A small encoder-decoder audio transcriber, trained from scratch: 101.6 epochs.
Rows from block 4 of the audio encoder of a small encoder-decoder audio transcriber, named by matrix and row number. Rows with one number belong to one channel. Each number is 128 + 32 x the weight over its row's rms, rounded and kept within 0 to 255. All counts start at 0. Numbers have three digits each.
After each channel's rows are labels from the 100 clips, of 14976, where the channel reaches its highest value: "strongest on" is what is common among them. Only what is clearly more common there than usual is listed. The data: read English sentences (LibriTTS-R).
# convs1: first pointwise conv (encoder.blocks.4.convs.1.weight, 128x128x1), inputs 0-127
# convs3: second pointwise conv (encoder.blocks.4.convs.3.weight, 128x128x1, transposed), outputs 0-127

convs1.88:129134142148149139122153067144121124114112106115138175091096155164050115188157078125153118138140134075116071126153116166090084155148152137101163145099067158150101113151128119113131097152147122151057101120145154125115097097106156126141185140177136132169102171124144109078147096072122139119202147144058135154128107127184216103175209171075120078155172161094139165107139101128102127119154
convs3.88:107107138142100144147171117173144171140135123149188136110137092147091143165136181137122093111135167199126143169160163164134129196136149084135092088183145181154085073096134169178109177133145132086112150083084106157096097104156150123133102184158163120133130120152036150149179085126074118127084154135137125116133169074115181107153108146141152137127108148109145151089087165126105208165187
strongest on: the word "she"

convs1.115:136148105129082132092077117093171135119098174172151158162164161147197110133090103103129106160114117143116124060107123145074150178129102136066147105118190145169134123075134117111099159122111168065157171137150113101187070130159139125067060154182132115145109123125076150145100191161098166132119166151106155186140162160088149152150092071112168111071126157148142126127085122140069122117102
convs3.115:063144135091123099084039147112110142175130159180135150119107139052097119104149150133118089172127081173158185141155155165127091177151125089149084078118118165193153114093078105141151145159140090115150083118108129155117174170109167151119194127098136090148161094116164097169121184131150168157150122134098096099144170148116140149080145123111151119160148135197125187153168145171074118098131
strongest on: voice: female

convs1.91:164090125148054145186136167150119139125085146119147140136135111127136171119086129176186120062122092067092119116081181157141151161165096121151069117154141123095140198124175151145133120186114149152106179166163114053148133118149098145158158125099094157089170102111141152125165130130145083116065122154157150126117137118111150210123122151124176068156119142063116088166100111114099130061161
convs3.91:129097117149157118143146160121146133162154172164143147112164141164105081180185193191092132127057169126122144177145192115173175095139169147139207123127090144137160186127107107078116175122051146087099145110080118182093106098159113115149108144130047101086161152133142153125155140119153123186114173185116108119148072150093122117111062113144166109139112114126111134142139092159148109138099
strongest on: the word "in"

convs1.11:128144144150078126133113121143161136157141140160089095171098096081142110136096173081044150091125102105118126157094169042098122120120127102109035143131123192052171114188172157175143128117159164132163138120112169061122131181099129130083148140126117132051116139168147123167155142115155193119085133135130142107154147156090138125115080152171164147165108158127120138120165111144065144086104
convs3.11:173132145141131103112194164120180171176174056089094158134096100086154124161136097140116101146136141157131168183128152166129103072078107141115113145128097140204172150147085152188109140063160110071086097127121130196116100125119147094173122152174156107103086135125116156096115094103108132127152186108146137187182055102113122126135196149169107119141068149158124119130164126128120151145093
strongest on: the word "his"

convs1.66:073107124178118125117142116136134175133063160122150134097091145114104141111068131161068092098108133084102123139113136187070148078108167133188149121127105142158131088118082157128127146042177104129169118100099112140106092110152200143060155142109141107123142126086128154148214160167137083115156147111094115160127112095141089135120160142141083097183130182164186096144157176168140173086139
convs3.66:103166114121099173155151150132116136105140121117157125099095180141175118112113135162106152097188146096154118126145078125132124153133122113110094161096253099129144121158110131147089161149067154069147142150137105100120131128188075107179084130143107088128144106156083095111069096100152104106107099147079107151111188056057112088148200100087116076072119100173152129100115133112126155122113
strongest on: the word "you"

convs1.47:125163165166146086128121116155123081114121147108147157166112138123195161188159094132126151096079154152055116090143075124099088060178077126146175101149117076178123151190093151159168105100109166157090141160119133091144118159172137107123135194096165117170111129119159123069077151107087138135122160116092123086121128154092141121123179172193149116103105054160112123154115101124151066102114
convs3.47:151129146181140154131139102165100173085197131150209119053172097146119169187103104114122092130188150119106148131156192125125139107086141090151156163178152102124146078173127123160042143092134098174103088162148150152158092132094041118117158137161085105067123114080130115138142148165125128161168108125131093152099118183148120154101160103129138166135141159168118118121168111169125102146179
strongest on: the word "with"

convs1.56:168084086115129145151204110187125096114112176139157095116190111157111104132101168121099080189120081069121113143150160153091135118112097117104154121168177162191138133089107090180182077111073102134161134121189136130070120113108120155143159155087154135140130185150153096171130116130162134118109063148088096171184106149143127144129140190164168105162130185114143112147138164175099143088153
convs3.56:070126218153085108111132162192126125109153112178106101131159100129165147120115164143139128123145088133158117083105139074108166105173124138161142166150164145143141147118192114119147125149159163139057096150191113119089136168090084052153134080125144127132170054143095132124154099154146129114119095095138165101107152190177120207143086116068149130134075164154164089110119133095130107180143
strongest on: the word "came"

convs1.62:118115146111145143099126138134085063094127117129084120138095072130136118160158069118174080046082140108092112108126188181117160160103117126156152148152062110089184138158122127074128150088116153077142134114157102046116143105173117144086103148180108126104097137144102122125138163159159155173146061111156118153178106110143169120172147057134150066101071105150173101106137102124125113188109
convs3.62:111066130122146167097162159181156169092121113106136100153103100117184156156155131134157111196134134131171174100139145088193124169106076113118137103108095107150147143178111194131080093107157121082117139121129155115151141154142131153164123137057137126081128140099124122070194118189137114129134182195099121158152140145163148087061090129179113190116126149126108084067094119188076144119109
strongest on: the word "the"

convs1.126:144136129130088159147145157069082112131111127177125158088175138203108074094148102095162157179094098202145139076168138107088095152121137099123054107094058107081162176041116154120144162105123104104126141097112125159144134093128160130128034128128111108120107129165135093139106177118110125077111107099107122142153107142208135163104146147119172075106074089122138127127123152168142139099103
convs3.126:138074147128137113101137130097125115126131103145133168108138108164158097172184145126178226192158177135104100054160132141130099136109139112145107161138140123128164114170127106118075201118166214202129140058157159130130102163108140088137166109059107118146144207131147173115126110082132166142150137160169174132145157087162111077119112119129148174141109122081130154100128120065113116119133
strongest on: the word "he"

convs1.33:123144165136089168058123124151105134143109182083149136123130127161085099039126121134134150104151094178130102139103102129140069110162160104117118168160088179117107150114093113138123140128147151110196204145090101182142158141111132175108146096109088137116067076132125054098151082110100122097109140117132153156148115089108152116128198135117146140100160182175026152101121115159144170173092
convs3.33:118168141122083126133152124153159155158088098123114129144154134161041105165117062104155151111141160044100082177140114050103141146142065120127106105158065119103101139111157105161121176115113119093116109144119174069086101130102122100161101204109137112119097145110101147142113129140134158111119075103072129155146147137150116100145123087041068107093094108174185122125157106146066107127176
strongest on: the word "of"

convs1.35:138121074090138119111138128134158080127098124085108139125110182165101111107199100115095121117103095196135167143144108097098206116119181205129052124118100094109134132124120094073117058093124109108084152168122125124117117146100128100107136143098141118122071097131106178161148125118157128159083230161055168079164167125174069158126113116165099147081158099101135121136131129112119102161142
convs3.35:174126126121166108169116146123167104120100109143153138131177121094117121131127138167128178157158185069144144069082125089100139118131065116076101141122116178084119106068117114099170110123069143110106100059108144080124140154127135097118222169190142151100119041097165116124113112114142131073155134153162153161113139137146119163073143103134074107134174124085176160139143113057079124168106
strongest on: the word "he"

convs1.109:186122166078116125118122119083113160138111085107127111132143166194130092165134149122077115110131134179109114136117188191105065190104135125100150148119149122211159132101120087160087100156094112120076173184110089147122144152170060143146144091116112084136132109094147124188105112125151103137124136178124116146195108121056098158141101079095113062106157107148085130188150115132179088133158
convs3.109:083086084122121015078105085118114195155134101144144142093103169120139157181161130153154110125086145157092064149130125153058075104096137102085130124067110100151088129115088122112079125172158149134139122109119090136126101169125127130088107080109076125162141084174120163121136118089153137094145205121115128159129202175153110094114124126124109170089199114113104148112140100133148090086120
strongest on: the word "the"