{
  "spec_augment": false,
  "win_length": 400,
  "tokenizer": "char",
  "vocab_size": 32,
  "encoder_norm": "batchnorm",
  "encoder_activation": "relu",
  "encoder_stem": "single",
  "fusion": "cross_attention",
  "decoder_fused_qkv": true,
  "decoder_inner_norm": false,
  "decoder_positions": "learned",
  "decoder_cross_attention_every": 1,
  "batch_size": 128,
  "warmup_steps": 240,
  "weight_decay": 0.04
}
Rows from block 2 of the text decoder, named by matrix and row number. Rows with one number belong to one attention dimension. Each number is 128 + 24 x the weight over its row's rms, rounded and kept within 0 to 255. All counts start at 0. Numbers have three digits each. After the name is the row's rms in percent of the matrix's.
# q: cross-attention query (decoder.blocks.2.cross_attn.q.weight, 128x128), inputs 0-127
# k: cross-attention key (decoder.blocks.2.cross_attn.k.weight, 128x128), inputs 0-127
q.48 092:120134157110141095126122151143088155098126104110118121135152132124126128126135134120108170131088113093147183157106157123101108112136101121104138068086117058134118145162103166116146111104077120179126122134077122107135131138112126095102134096122138162133100147106128133153117114091121115124161166087082108120109157142169113131112114105152168154169113116134128130146139115097162129140133
q.49 096:155116130136129113116168159090124153116130160089147154107156155130109113133112133099153100151165139125092110144138126152124069139088092149126111131126128134103165133134120079124104110101151079077130128140153112112119167138118146085142141156135152165113095132144122152107110101110125118124152132149162111148098136079131130132089172141161171078115122109141147162140091122090108144111164
q.50 095:099127134104151138102105092120134108093138091138183125146126119151143150161156135135165101096140112146159093165140129136119148127118153142126111103097128111129121114127110090116082151124135135093140093100120129101150134115100128161156129111123148089118103116094148098166149091095098171168142115118152154103113150119106135150107159138149160119133142164134128107182142152151111169130205
q.51 100:120064155146113119129102108077116159128141178123138109232140131144127164116113128150110151141125097138142197133157098164146119107122136127150131135159153149120112119135144149135146096157125150154134144150152116161125110137128171096131126130087096120130144119130113088106124145109134117148129159164153078163133146139141101122152148115106150139107127122161121120111136151128102090160146
q.52 098:123111128116146143129083110109112071139111076102145080171131117130125140095136159175128109124137116163120124130161174147145116130148128158088148103132113120105140132148128138144124135090162130085134130092140097150131106155139173102151108098161103157130134106156145112109130126148126139148156180134109158091138128118154172113142117156167071124123148112132106128081114157150168140144097
q.53 085:105135123097158137087127130122104119145154126125081136088134131173114120134135120113129174116138141150116169121112134110173109132114109133119115134105085120162128113136135151159147112135138163093160149144116124168122150097090188145169100158184130101133125128133144182130100124154136069191123141131143109141092140176124137110149152127148163159141139137155098154103120148148150142122151
q.54 081:102091121116106151129096137096131151114087121093124110091149106112159162129184112087143089172110199146122084130112128143147140144137097126109143114109121127148108094143138137139127151097128106122122120113118107116141149144121127145105131080123086126117135101158135139096127097121101142154113120129078163144104120132104091126147134188125097119136120133145194139183130177134112119133105
q.55 095:136121126129106132141171127107113132195104115144132115160127095078116155123174163099170082140113128151128109130127115090133145126127078114075113127136127101128103139180109146114131160108108148091137114156093152091140119122105118120119100170138110129157109110171122157085076133148123109122106150129135116135134117074145098134136125130106144142149119125107176128122129154104104146073152
q.56 091:130145119138146173141146132095144137116121086151124141175150128122126108107086151119182132145123134111156140172102113159124101153113124151147167149145142170133119135136120159135150122119123154123127119092095140138146102155159132124120130102134164053126112101119091136085145136141148136138115144154130180112164106141083108148084154168142134092128123119097151112167117114114155128086184
q.57 091:152101141141088092076156132167107128073085132145144133119114165094132122165154120108112090113131091159145061137128099117133103126136123099118114169127126162119125128079137149142122124122128139114107109082126101102082127129126135136086149175127164151175152113088103120151102129152127137152105155152119136116101084143146142145121136145102120112113100088122146154112148094139127122154111
q.58 098:096113080136136129132131153150162115133186155156171137114138117162109114164131061140127099132095131129135119086120070102152092143165116119099122145099136081144153142160152120131115144144144116129132120131137109113133140113155136100113110089110143140127175150130128107136124155158109117153138165193096098134142164155108062129103110108116130125129079121150109130156134128140138142117155
k.48 110:151154118105115073146121156117145140098136078154123088154156080072110094136145152114169128159162145117116154136128168147173156136117125099109140155172117110122174154114111125116122164120107109106099150121120096111100107124158126124151125134107134152097154145168141143183118101176111118131127133129113116138107099108131122116164129117147116114152114193117151100161113147147133152103123
k.49 094:150132179110142112150115139136094137121123100124144059111141136166126120115155111155069134123128132141128147171172158152143097143148129124137093118166128121117146144148139101105123124181157085114100132116081128120151127101149095139113157152116098102151105110137105100078105165165139093141115159118111168124112111129148137129107170131140136162139130101129135156121166092138083136162152
k.50 093:126136082144176105083132095099099141147143151179134183146139186121117124138148111158134161124139159122106112076176137156146093110119147123121130170114121148121152110125105140141147067131140123097099142129148147141112141133105137120116152150097125121136094111113157091104100155114124102129142118132128164139146159128128131130145182116133070170130141106098142127162111152166112137141158
k.51 098:109095105136134163108151113154169153106150107107101123129123118077110154121133119121155096091132152163123118142101138118155110095098048106148123076160115122109096151156114142134124097129142134136095172107101130152097122111130122114128117147178108134086145125126130114132119110151150113112165153093117073102141137143105129117102119143115182116120104125121158129115154077142086110092130
k.52 099:101134086127108085144127093141160146161127107132113195151141129142149098154118135117145107123117147130177139123169089126124119137152150095135109103177139117110153156150155153163110138172124150135121171140187120122136128074111108109167115125135141123148138085120122176148144131134087159124075127105131170098163142129106104165154147136134101145132129114154128119115153120102121159106111
k.53 087:093093137127110097160138120163153128143124163139123139134123083138141170114118133141153139122139145132126143157132148095107133115143110149088080098148131143114100160130116155130120119106089176097155122081122175116121119143133122140153143116084114099111085124152108104061085102157096119145165119141102130123155131117142092112111118136150134133151108159118092103152191123123170175118137
k.54 091:117141145133125151134139122180133136127133151094151126089139181131114131111116156165130111104100164108101128152136125112134135106125089111096102155157118112156181146099119169152179128133145136096145128150147113128108114116146105158108090167147132136175123108166148093157152139151109132085135154151124138146069145100116135159121134156116128155136122124146111095123114171130182193139118
k.55 096:109119128076106116152129165132100162129146181120151151108132125136135120119092113142162114081152086123145144119145152147108143170129103165124136158139148124149193100122117112143163184119112157129158111135102139157129118093083122122123119114139098093141123100155129129103107188110125174145137116111124163126117126171155156130091180117133138094165086127144113123143128109126106105122112
k.56 094:111125146142106094120136150194141132143132140131098133132139172107146119146146106133140139125119148108133126136120137098135128090159094109155180094070142124115142089153127150134091095090143100136153144187117097143137149127124093117118146117183108102097124134117156107109097138100175130102084108151096176130102125119137131132142144194114133151108126128167157130175115124144118130121150
k.57 097:134116118129101128110131144122111104180068165138161175100141147155123139104147129110049128160091119093135100142084107144145078160109167154100158110128133120129135122141139093130144097119086134145121153117150111127121108152115088162141095112081148152109105116083090131151154175130100134105156121137106120127112102105135137100113155121127173122164123134120143133115129123124157135144148
k.58 103:113096154140106169107151094168118100151121144126096147121108116118113157158113116151153108071135128137083126110132125111134108126121099157105087107159154142122122193124098100128108123097140110123104121159115126107118115096137121148131144136140156130098145151118134174114103120109125149136155121119085096143075126103127138136102125068160103155196120167153121122144068115141112124145108