config.yaml
encoder_arch: "quartznet"
win_length: 400
encoder_norm: "batchnorm"
decoder_norm: "rmsnorm"
decoder_qk_norm: false
decoder_positions: "learned"
init: "orthogonal"
orthogonalizer: "polar_express"
steps: 12400
Rows from block 9 of the audio encoder of a small encoder-decoder audio transcriber, named by matrix and row number. Rows with one number belong to one channel. Each number is 128 + 24 x the weight over its row's rms, rounded and kept within 0 to 255. All counts start at 0.
After each channel's rows are labels from the 100 clips, of 14976, where the channel reaches its highest value: "top examples" is what is common among them. Only what is clearly more common there than usual is listed. The data: read English sentences (LibriTTS-R). In brackets: how many of the 100, against the usual share in percent.
# convs1: first pointwise conv (encoder.blocks.9.convs.1.weight, 128x128x1), inputs 0-42
# convs3: second pointwise conv (encoder.blocks.9.convs.3.weight, 128x128x1, transposed), outputs 0-42

convs1.76 [139 136  93 146 139 151 132 154 108 134 133 160 149 209 127 129 121 127 134  94 162 110 144 117 131 119 148 143 155  98 135 142 110 113  92  86  98 141 140 132 150 125 169]
convs3.76 [142  93  99 132 137 131 123 147 122 113 123 110 117 127 119  96 125 172 115  96  81 153 131 110 117 130 119 126 132 106 103 130  94 186 136 161 157  89 119 129 140 153  76]
top examples: the word "she" (48 vs 8.5); the word "said" (32 vs 9.2)

convs1.104 [135 113 122 203 100 114 124 154 113 114 149 158  91 172 118 125 173 113 113 146 103 117 104 108 170 143 129  82 129 141 132 140 131 116 142 128 104 116 137 149 121 137 150]
convs3.104 [126  99 153 184 118 134 169 111 161 131 129 132  95 143  83  92  84 158 156 154 109  71 136 127 103 147 151 126 187 115 160 121 144 123 147 131 108 121 161 108 158 139 141]
top examples: the word "not" (38 vs 8.9); the word "that" (30 vs 13.1)

convs1.59 [106  70 114 128 142  84 117 112 132 148 133 114 157 109 136  76 143 177 159 116 113  76 109 132 171 105 157 149 143 159 105 134 147 156 160 126 141 124 132 117 121 119 155]
convs3.59 [118  84 129 168 155 118 175  80 120 122 118 123 119 106 131  82  94 166 110 121 138 144 141 125 150  91 137 119  85 133 117 132 125 162 125 143 123 152  86 129 131 132 136]
top examples: the word "with" (28 vs 8.8)

convs1.32 [115 107 130  92 143 119 109  92 137 170 131 137 155 172 160 110 149 112 111 127 135 133 112 112 110 102 128 187  97 105 205 124 124  97 104 147 103 113 145 128 114 123 104]
convs3.32 [138 141 181 161 152 129 131 124 133 120 143 184 154  51 131 153 107 129 128 131 132 138 117 106 133  97 154 104 164 105 114 123 127 145 131 141 169 102 156 145 106 111 141]
top examples: the word "was" (37 vs 15.9)

convs1.111 [106 119 149 120  80 116 141 107 130 134 115 117 119 116 184 104 104 124 143 116 101  98 137  69 154 145 147 140 139 147 111 125 140 122 135 143 135 167  85 140 175  83 120]
convs3.111 [160 116 137 107 104 129 121 164 133 118 107  78 127 129 124 145 118 133 150 111 118 128 141 116 131 111 113 101 156 148  77 127  95 119 155 151 132 131 110 144 140 107 133]
top examples: the word "was" (37 vs 15.9)

convs1.61 [101  61 143 151 104 162 135 122  96 139 107 124 129 119 125 112 140 124 121 108 156 110 148 131 144 103 130 132 100 143 132 129 108 118 123 136 114  91 177 103 122 118 110]
convs3.61 [152 117  94 142 139 122 122 137 135 128 111 151 104 126 115 161 116 126 119 157  83 129 172 119 113 152  88 127 111 126 128 138 172 182 130 132 114 145 102  93 159 125 149]
top examples: the word "the" (88 vs 48.9); the word "of" (65 vs 25)

convs1.29 [ 95 109 126 108 118 136 138 116 127 102  95 147  71 123 124 147 108 111 112 107 101 132 166 103 105  97 143 107 171 122 130 106 121 186 141 167  82 129 138 141 147 120 134]
convs3.29 [118 113 117 141 181 125  91 101 141 150 110 120 139 125 130 143 120 131 126 144 155 132 155 129 134 137 207 141 142  90 130 157 123 147 127 123 149 134 114 118 136 146 103]
top examples: the word "of" (50 vs 25)

convs1.82 [106 126 114 123 113 157 126 126 151 127 130 121 120 138 138  98 141 155  92 104 132 137 135 142 138 148 120  46 146 147  72 114 159 144 147 119 165 158 134 135 163 127 121]
convs3.82 [140 152 135 152 133 158 125 126 105 128 200 112  97 134 103 116 140 107 125 117 135 126 117 118 157 126 127 195 142 121 136 149 114 110 158 119  93 102 160 107 125 200 118]
top examples: the word "the" (78 vs 48.9); the word "of" (56 vs 25)

convs1.116 [125 125 123 140 113  88 100 146 130 107 147 143 126 137 108 129  91  93 130 113 149  94 148 150 134  80 121 122 121 138 130 142 140 138 111  84 106 144 166 158 163 111 145]
convs3.116 [136 160 131 123 124 135 126 119 131 131 110 130  74 130 119 102 146 108 120 129  96 154 155 141 132 134 105 162  82 132  48 134 173 113 131 146 160 162 118  76 112 116  73]
top examples: the word "the" (77 vs 48.9)

convs1.38 [165 132 132 165 127 116 158 141 111 126 135 140 105 104  76 113 157 153 183 157 143 103 153 123 117 128 139 119 103 129 121 148  92 112 119 105 143 173 137 153 166  82 118]
convs3.38 [138 125 156 140 129 143 188 139 113 137  97 145 119 113 168 152 119  65 153 115 104 159  98 136 166 135 148 135 164 113 130 104 111 155 113 149 157 146 105 117  68  94 158]
top examples: the word "it" (34 vs 15.6)

convs1.66 [141 157 215 125 104 140 164 117 119 149 107 149 137 174 140 136 172 138 114 126 134 166 135 131 137 141 103 122 112 134 134  87 116 108 127 113 127 114 123 157 149  87 141]
convs3.66 [ 74 123 127 167  93 165 123 101 166 116 124 132 136 132 116 124  97 159 123 122 121 202 136 159 126 151 133 136 140 136 143 133 134 147 149 143 119 156 137 110 107 164  97]
top examples: the word "of" (51 vs 25)

convs1.113 [150 100 131 129 105 160 138 149  83 115 117 141 126 154 127 171 128 141 118 127 119  65  97 151 130 123  30 139 136 167 153 139 144 139 104 142 128 121 126 103  99 155  97]
convs3.113 [146 138 108 148 133 104 153 162 142 124 138 105 142 165 139 128 145 141 114  74 131 104 139 111 176 142 161 121 126 132 145 172 141 134 132 106 169 147 115 141 111 147  97]
top examples: the word "you" (38 vs 14.4)

convs1.19 [109 122 162 128 163 132 103 118 102 146 147  70 113 155 163 112 126 116 120 108  94 156 158 124 130 150 128  91 143  69  81 140 120 125 134 125 136 152 112 123 112 137 147]
convs3.19 [ 97 168 125 139 131 124  94 146 152 162 158 101 157 106 116 138 104 154 156 107 174 150 183  95 141 121 103 171 118 104 181 155 142 131 125  92 105 142 146 121 142 175 116]
top examples: the word "the" (81 vs 48.9)

convs1.43 [106 148 138 134  96 112 130 121  78 156 140  99 128  98 117 144 140  65 168 151  88 134 116 110 177 111  87 137 129 134 134 114  97  78 123 135 137 136 149 172 144 153 135]
convs3.43 [112 135 120 161 152 124 166 125 132 114 140 107 111 143 171 136 117 163 139 135 128 156 144 133 149 139 134 120 150 121 137 167 115 148 122 102 106 106 140 163  67  94 147]
top examples: voice: female (81 vs 52)

convs1.52 [113  86 120 168  87  92 132 129 125 121 106 164  92 132 150 110 151 155 145 182 108 132 117 162 141  77 123 137 102 136 134 130 132 140 140 131 104 124 117 157 141 122  96]
convs3.52 [123 177 106  81 106 146 123 117  94 117 109 138 160 151 146 128 147 136  89 115 155 163 156 114 110 151 125 117 159 122 148 153  88 142  80 110  99 140 179 157 146 154 149]
top examples: the word "of" (51 vs 25); the word "have" (27 vs 7.4)

convs1.42 [147 191 164 154 121  91 145 109  95 142 120 118 144 154 171 106 144 141 121 148 126 157 143 120 107 160 172 128 122  71 125 149 103 143 186  69 121  80 137 110 151 148 126]
convs3.42 [ 62 133 146 129  84 132 138 127 119 159 123 140  53 113 133 140  96 177 141  91 124 160 114 116 115 127 124 140 129 139 148 116  99 100 116 168 145 132 166 137 139  82 120]
top examples: the word "to" (63 vs 29.3); the word "him" (27 vs 6.2)