Rows from block 9 of the audio encoder of a small encoder-decoder audio transcriber, named by matrix and row number. Rows with one number belong to one channel. Each number is 500 + 25 x the weight over its row's rms, rounded and kept within 0 to 999. All counts start at 0. Numbers have three digits each.
After each channel's rows are labels from the 100 clips, of 14976, where the channel reaches its highest value: "loudest band" is the band of the loudest frequency at the time of the peak. Only what is clearly more common there than usual is listed. The data: read English sentences (LibriTTS-R). In brackets: how many of the 100, against the usual share in percent.
# convs1: first pointwise conv (encoder.blocks.9.convs.1.weight, 128x128x1), inputs 86-127
# convs3: second pointwise conv (encoder.blocks.9.convs.3.weight, 128x128x1, transposed), outputs 86-127

convs1.56:511498508527528515516473454489475499523526476486510495517558476474537504517456530475512489465470511482526514519513542534478482
convs3.56:468431514499505446477532508484526517511477467499486529520521499474546480504517473474459486492476551492547488498521500471465506
loudest band: 2000 to 4000 Hz (25 vs 2.3)

convs1.29:488486474513506522474468477494464456512527513472472512502523526507546498482473499465543465575541562495485509485503501537524502
convs3.29:521488465579507480483520532507503455478548471451464463535470482527530509471518491465534519446528508533492496482489470517509479
loudest band: 500 to 1000 Hz (30 vs 7.4); 250 to 500 Hz (29 vs 12.3)

convs1.37:530529506525467505494517482483538519507497499481511547492518472478472484474516526521468544529505491495505481476506494434515455
convs3.37:492497513560483453459508513469473505480463466516499516483524506515498519516484478477494487472537500515498513495495500520499501
loudest band: 2000 to 4000 Hz (39 vs 2.3)

convs1.24:499496514503481545491551490528491508497479488499514459458465502479518451493443484491467437483522572465545515507487510493504493
convs3.24:513499501507538506502458475480549491486521517527536505496505500491516493491558498547515566445516498497498472453495548497503474
loudest band: 4000 to 8000 Hz (35 vs 5.1)

convs1.121:538461495468493499502544474456474519458507505524523476536501477508473510506499490542491482504520486444556507537518486531456491
convs3.121:486513499504477498461451467486511459491434529506523442475504511473465525476490546502504451471472475532497532526497494489451487
loudest band: 4000 to 8000 Hz (49 vs 5.1)

convs1.127:525518525510445513485509512507505488503500520506530492508512547486562469535479513530488498463491478513496493495507502474523513
convs3.127:529489471505483525479543511490491458494507495506503493513500506518540539524486534460541479513512501527497543517464516456511497
loudest band: 250 to 500 Hz (29 vs 12.3)

convs1.80:511517529500503487493513480469467501454485503522510493521484522530500508476455542534453521465517509495492481479475525516502458
convs3.80:460488493474488519553480527442525488516506487516501503491558487519498542468510504491494463496498551499507517498501547511472506
loudest band: 4000 to 8000 Hz (25 vs 5.1)

convs1.87:529495477475471501490443506471486505451487486517490498517433531488513469487477513489465504508496497511475551492485501528488509
convs3.87:469520504527463502482512517501478509537448500538508475514543519415531532502513503474503471546459549530522519506486495512510498
loudest band: 500 to 1000 Hz (40 vs 7.4)

convs1.58:461489492516519502514505507533535516540543515476488510524480501511465480496462532524447534495506530528493543538500519535486476
convs3.58:529518502539519488509496466506485441519487551497509518479522510451520522530458500518522497483551462479496527490486550499506506
loudest band: 4000 to 8000 Hz (49 vs 5.1)

convs1.25:495516467494523482489530506551503480485513500478518514498546494479486466506502536494522474494500521494509470538499487505475521
convs3.25:473500516506507478498488464406498464507493459541516514522515471516497450512553526481525540500485536532537492529501510538521471
loudest band: 250 to 500 Hz (32 vs 12.3)

convs1.94:463507508479521520482517450462494502478507497496486459485508492498541508532525475505481543509482505527503478524437507472507514
convs3.94:492500486471511495516540501532494540555525443484482488486498490524498502490469498522514545547498512504474493456516513487497491
loudest band: 250 to 500 Hz (38 vs 12.3)

convs1.21:470502502500502479504527462501478494532551560461482519481532507509499517490513441449485533491465482502582480482535513495501472
convs3.21:489519454486529512491493520490491459526534455501496447490540466512492495470507496484500498503502512502473509518502487546492523
loudest band: 250 to 500 Hz (39 vs 12.3)

convs1.123:490519517483502515515485508504511488470513519506461470487492517460515535455488462464518495544497485532512498576526493528519535
convs3.123:489506501494559552522499492522521534498480560509521478522475509516520490448509511488465554450471473584486513499520505501508498
loudest band: 500 to 1000 Hz (25 vs 7.4)

convs1.60:513476480527528466475485530489493480481525532505511480546448487463513499527506518496430490487516500511483453498488500473477448
convs3.60:482528532488524483496518491485485491556546526538496494518519514510496499500512500502448526530520484507491511487489523509456497
loudest band: 4000 to 8000 Hz (25 vs 5.1)

convs1.55:510516524505468523536497476532547456498449518516480500487461482498495471484554490482486470482457513487501498490512518475489512
convs3.55:493454495469519498523472544475511483492504511493524513495481518512485516499517512497479488526485495507451494509530504518497481
loudest band: 250 to 500 Hz (30 vs 12.3)

convs1.44:507522492485519524447514544507507511513512502504499384516488479506469477511530525520492466490486493472485495476530478543518539
convs3.44:487516498512502473488509504445462498557519448503500516509459469490508509498488509516531485468494544555538521509481467476534485
loudest band: 4000 to 8000 Hz (41 vs 5.1)

convs1.91:490529524500490503489520553483557490543507523536487504558472521475483498497510473494537514498533518461471498488505473487517467
convs3.91:501506495494516442511480505502532515495517526478490545533485498498489531485483528518464483520501487476482480528478481473499499
loudest band: 500 to 1000 Hz (31 vs 7.4)

convs1.11:527490498521502535516473497521510518506485516513546492513510488496475496441507533489542462512507494475534487502489520482490516
convs3.11:483520520497503518481515487554501471522513458489516515481501524499511506516464502521506471475521515466537504501521487457473509
loudest band: 250 to 500 Hz (31 vs 12.3)

convs1.14:511507522488495512534472490527474464500526529515525500499526541491464512448496509501540531557519517491522485508530472499505529
convs3.14:513512461494521498523445474542465480494498470505576505515517485504534491473494498473476501502538524478484547474536470489527547
loudest band: 250 to 500 Hz (36 vs 12.3)

convs1.77:421516475511472527507473507518496515476496508516553513479518469439490516526494445444508516481487504465480475484482537539446473
convs3.77:503527524492481527524522507484519536507504537552490506527490471498527496499506530499497499485530535450472456506499525483470528
loudest band: 250 to 500 Hz (33 vs 12.3)

convs1.102:503469494503531464490493461528502505507500473493496543473482491510525516463447515475481489468527486482494504488494522498486517
convs3.102:520480491518518467461507512485458511521508505504488494461460481499479521509471547510511513469481506514489507517491480481527468
loudest band: 4000 to 8000 Hz (33 vs 5.1)

convs1.32:519465530498480528500516529516488502518494508523476494498506502501548469435473497503489500489471440465484495502483496542449529
convs3.32:508508538535519514498526523499450507514491534486496487480513487464479495494489521507510520481514486526484543507499467490472522
loudest band: 4000 to 8000 Hz (36 vs 5.1)

convs1.34:512455506473549449497497472463507487474519485491482511497498487503490501495488481519507494522550486504559480468461506516464485
convs3.34:535502486528511513517485469497420480542507511460516486435501507572488534491492445508507474517489549522543487480512494471534488
loudest band: 250 to 500 Hz (29 vs 12.3)

convs1.12:503493483513458509512505494560511472533460516471514498499530463486476514540541493488545526529491506507526578481495487527492517
convs3.12:506492458462488452520531501515493474527503522472469491533520555534521492516444504471515463501512521497496530519476510488451535
loudest band: 250 to 500 Hz (32 vs 12.3)

convs1.112:523490466508487511520518504487486458488508467491511424479516469500518498515513475506508511523512486529477491520529525544497515
convs3.112:454494499508494540511470491527509504514510457525497536456526472494508517483517491491515482502529504473570522490498518450462504
loudest band: 4000 to 8000 Hz (40 vs 5.1)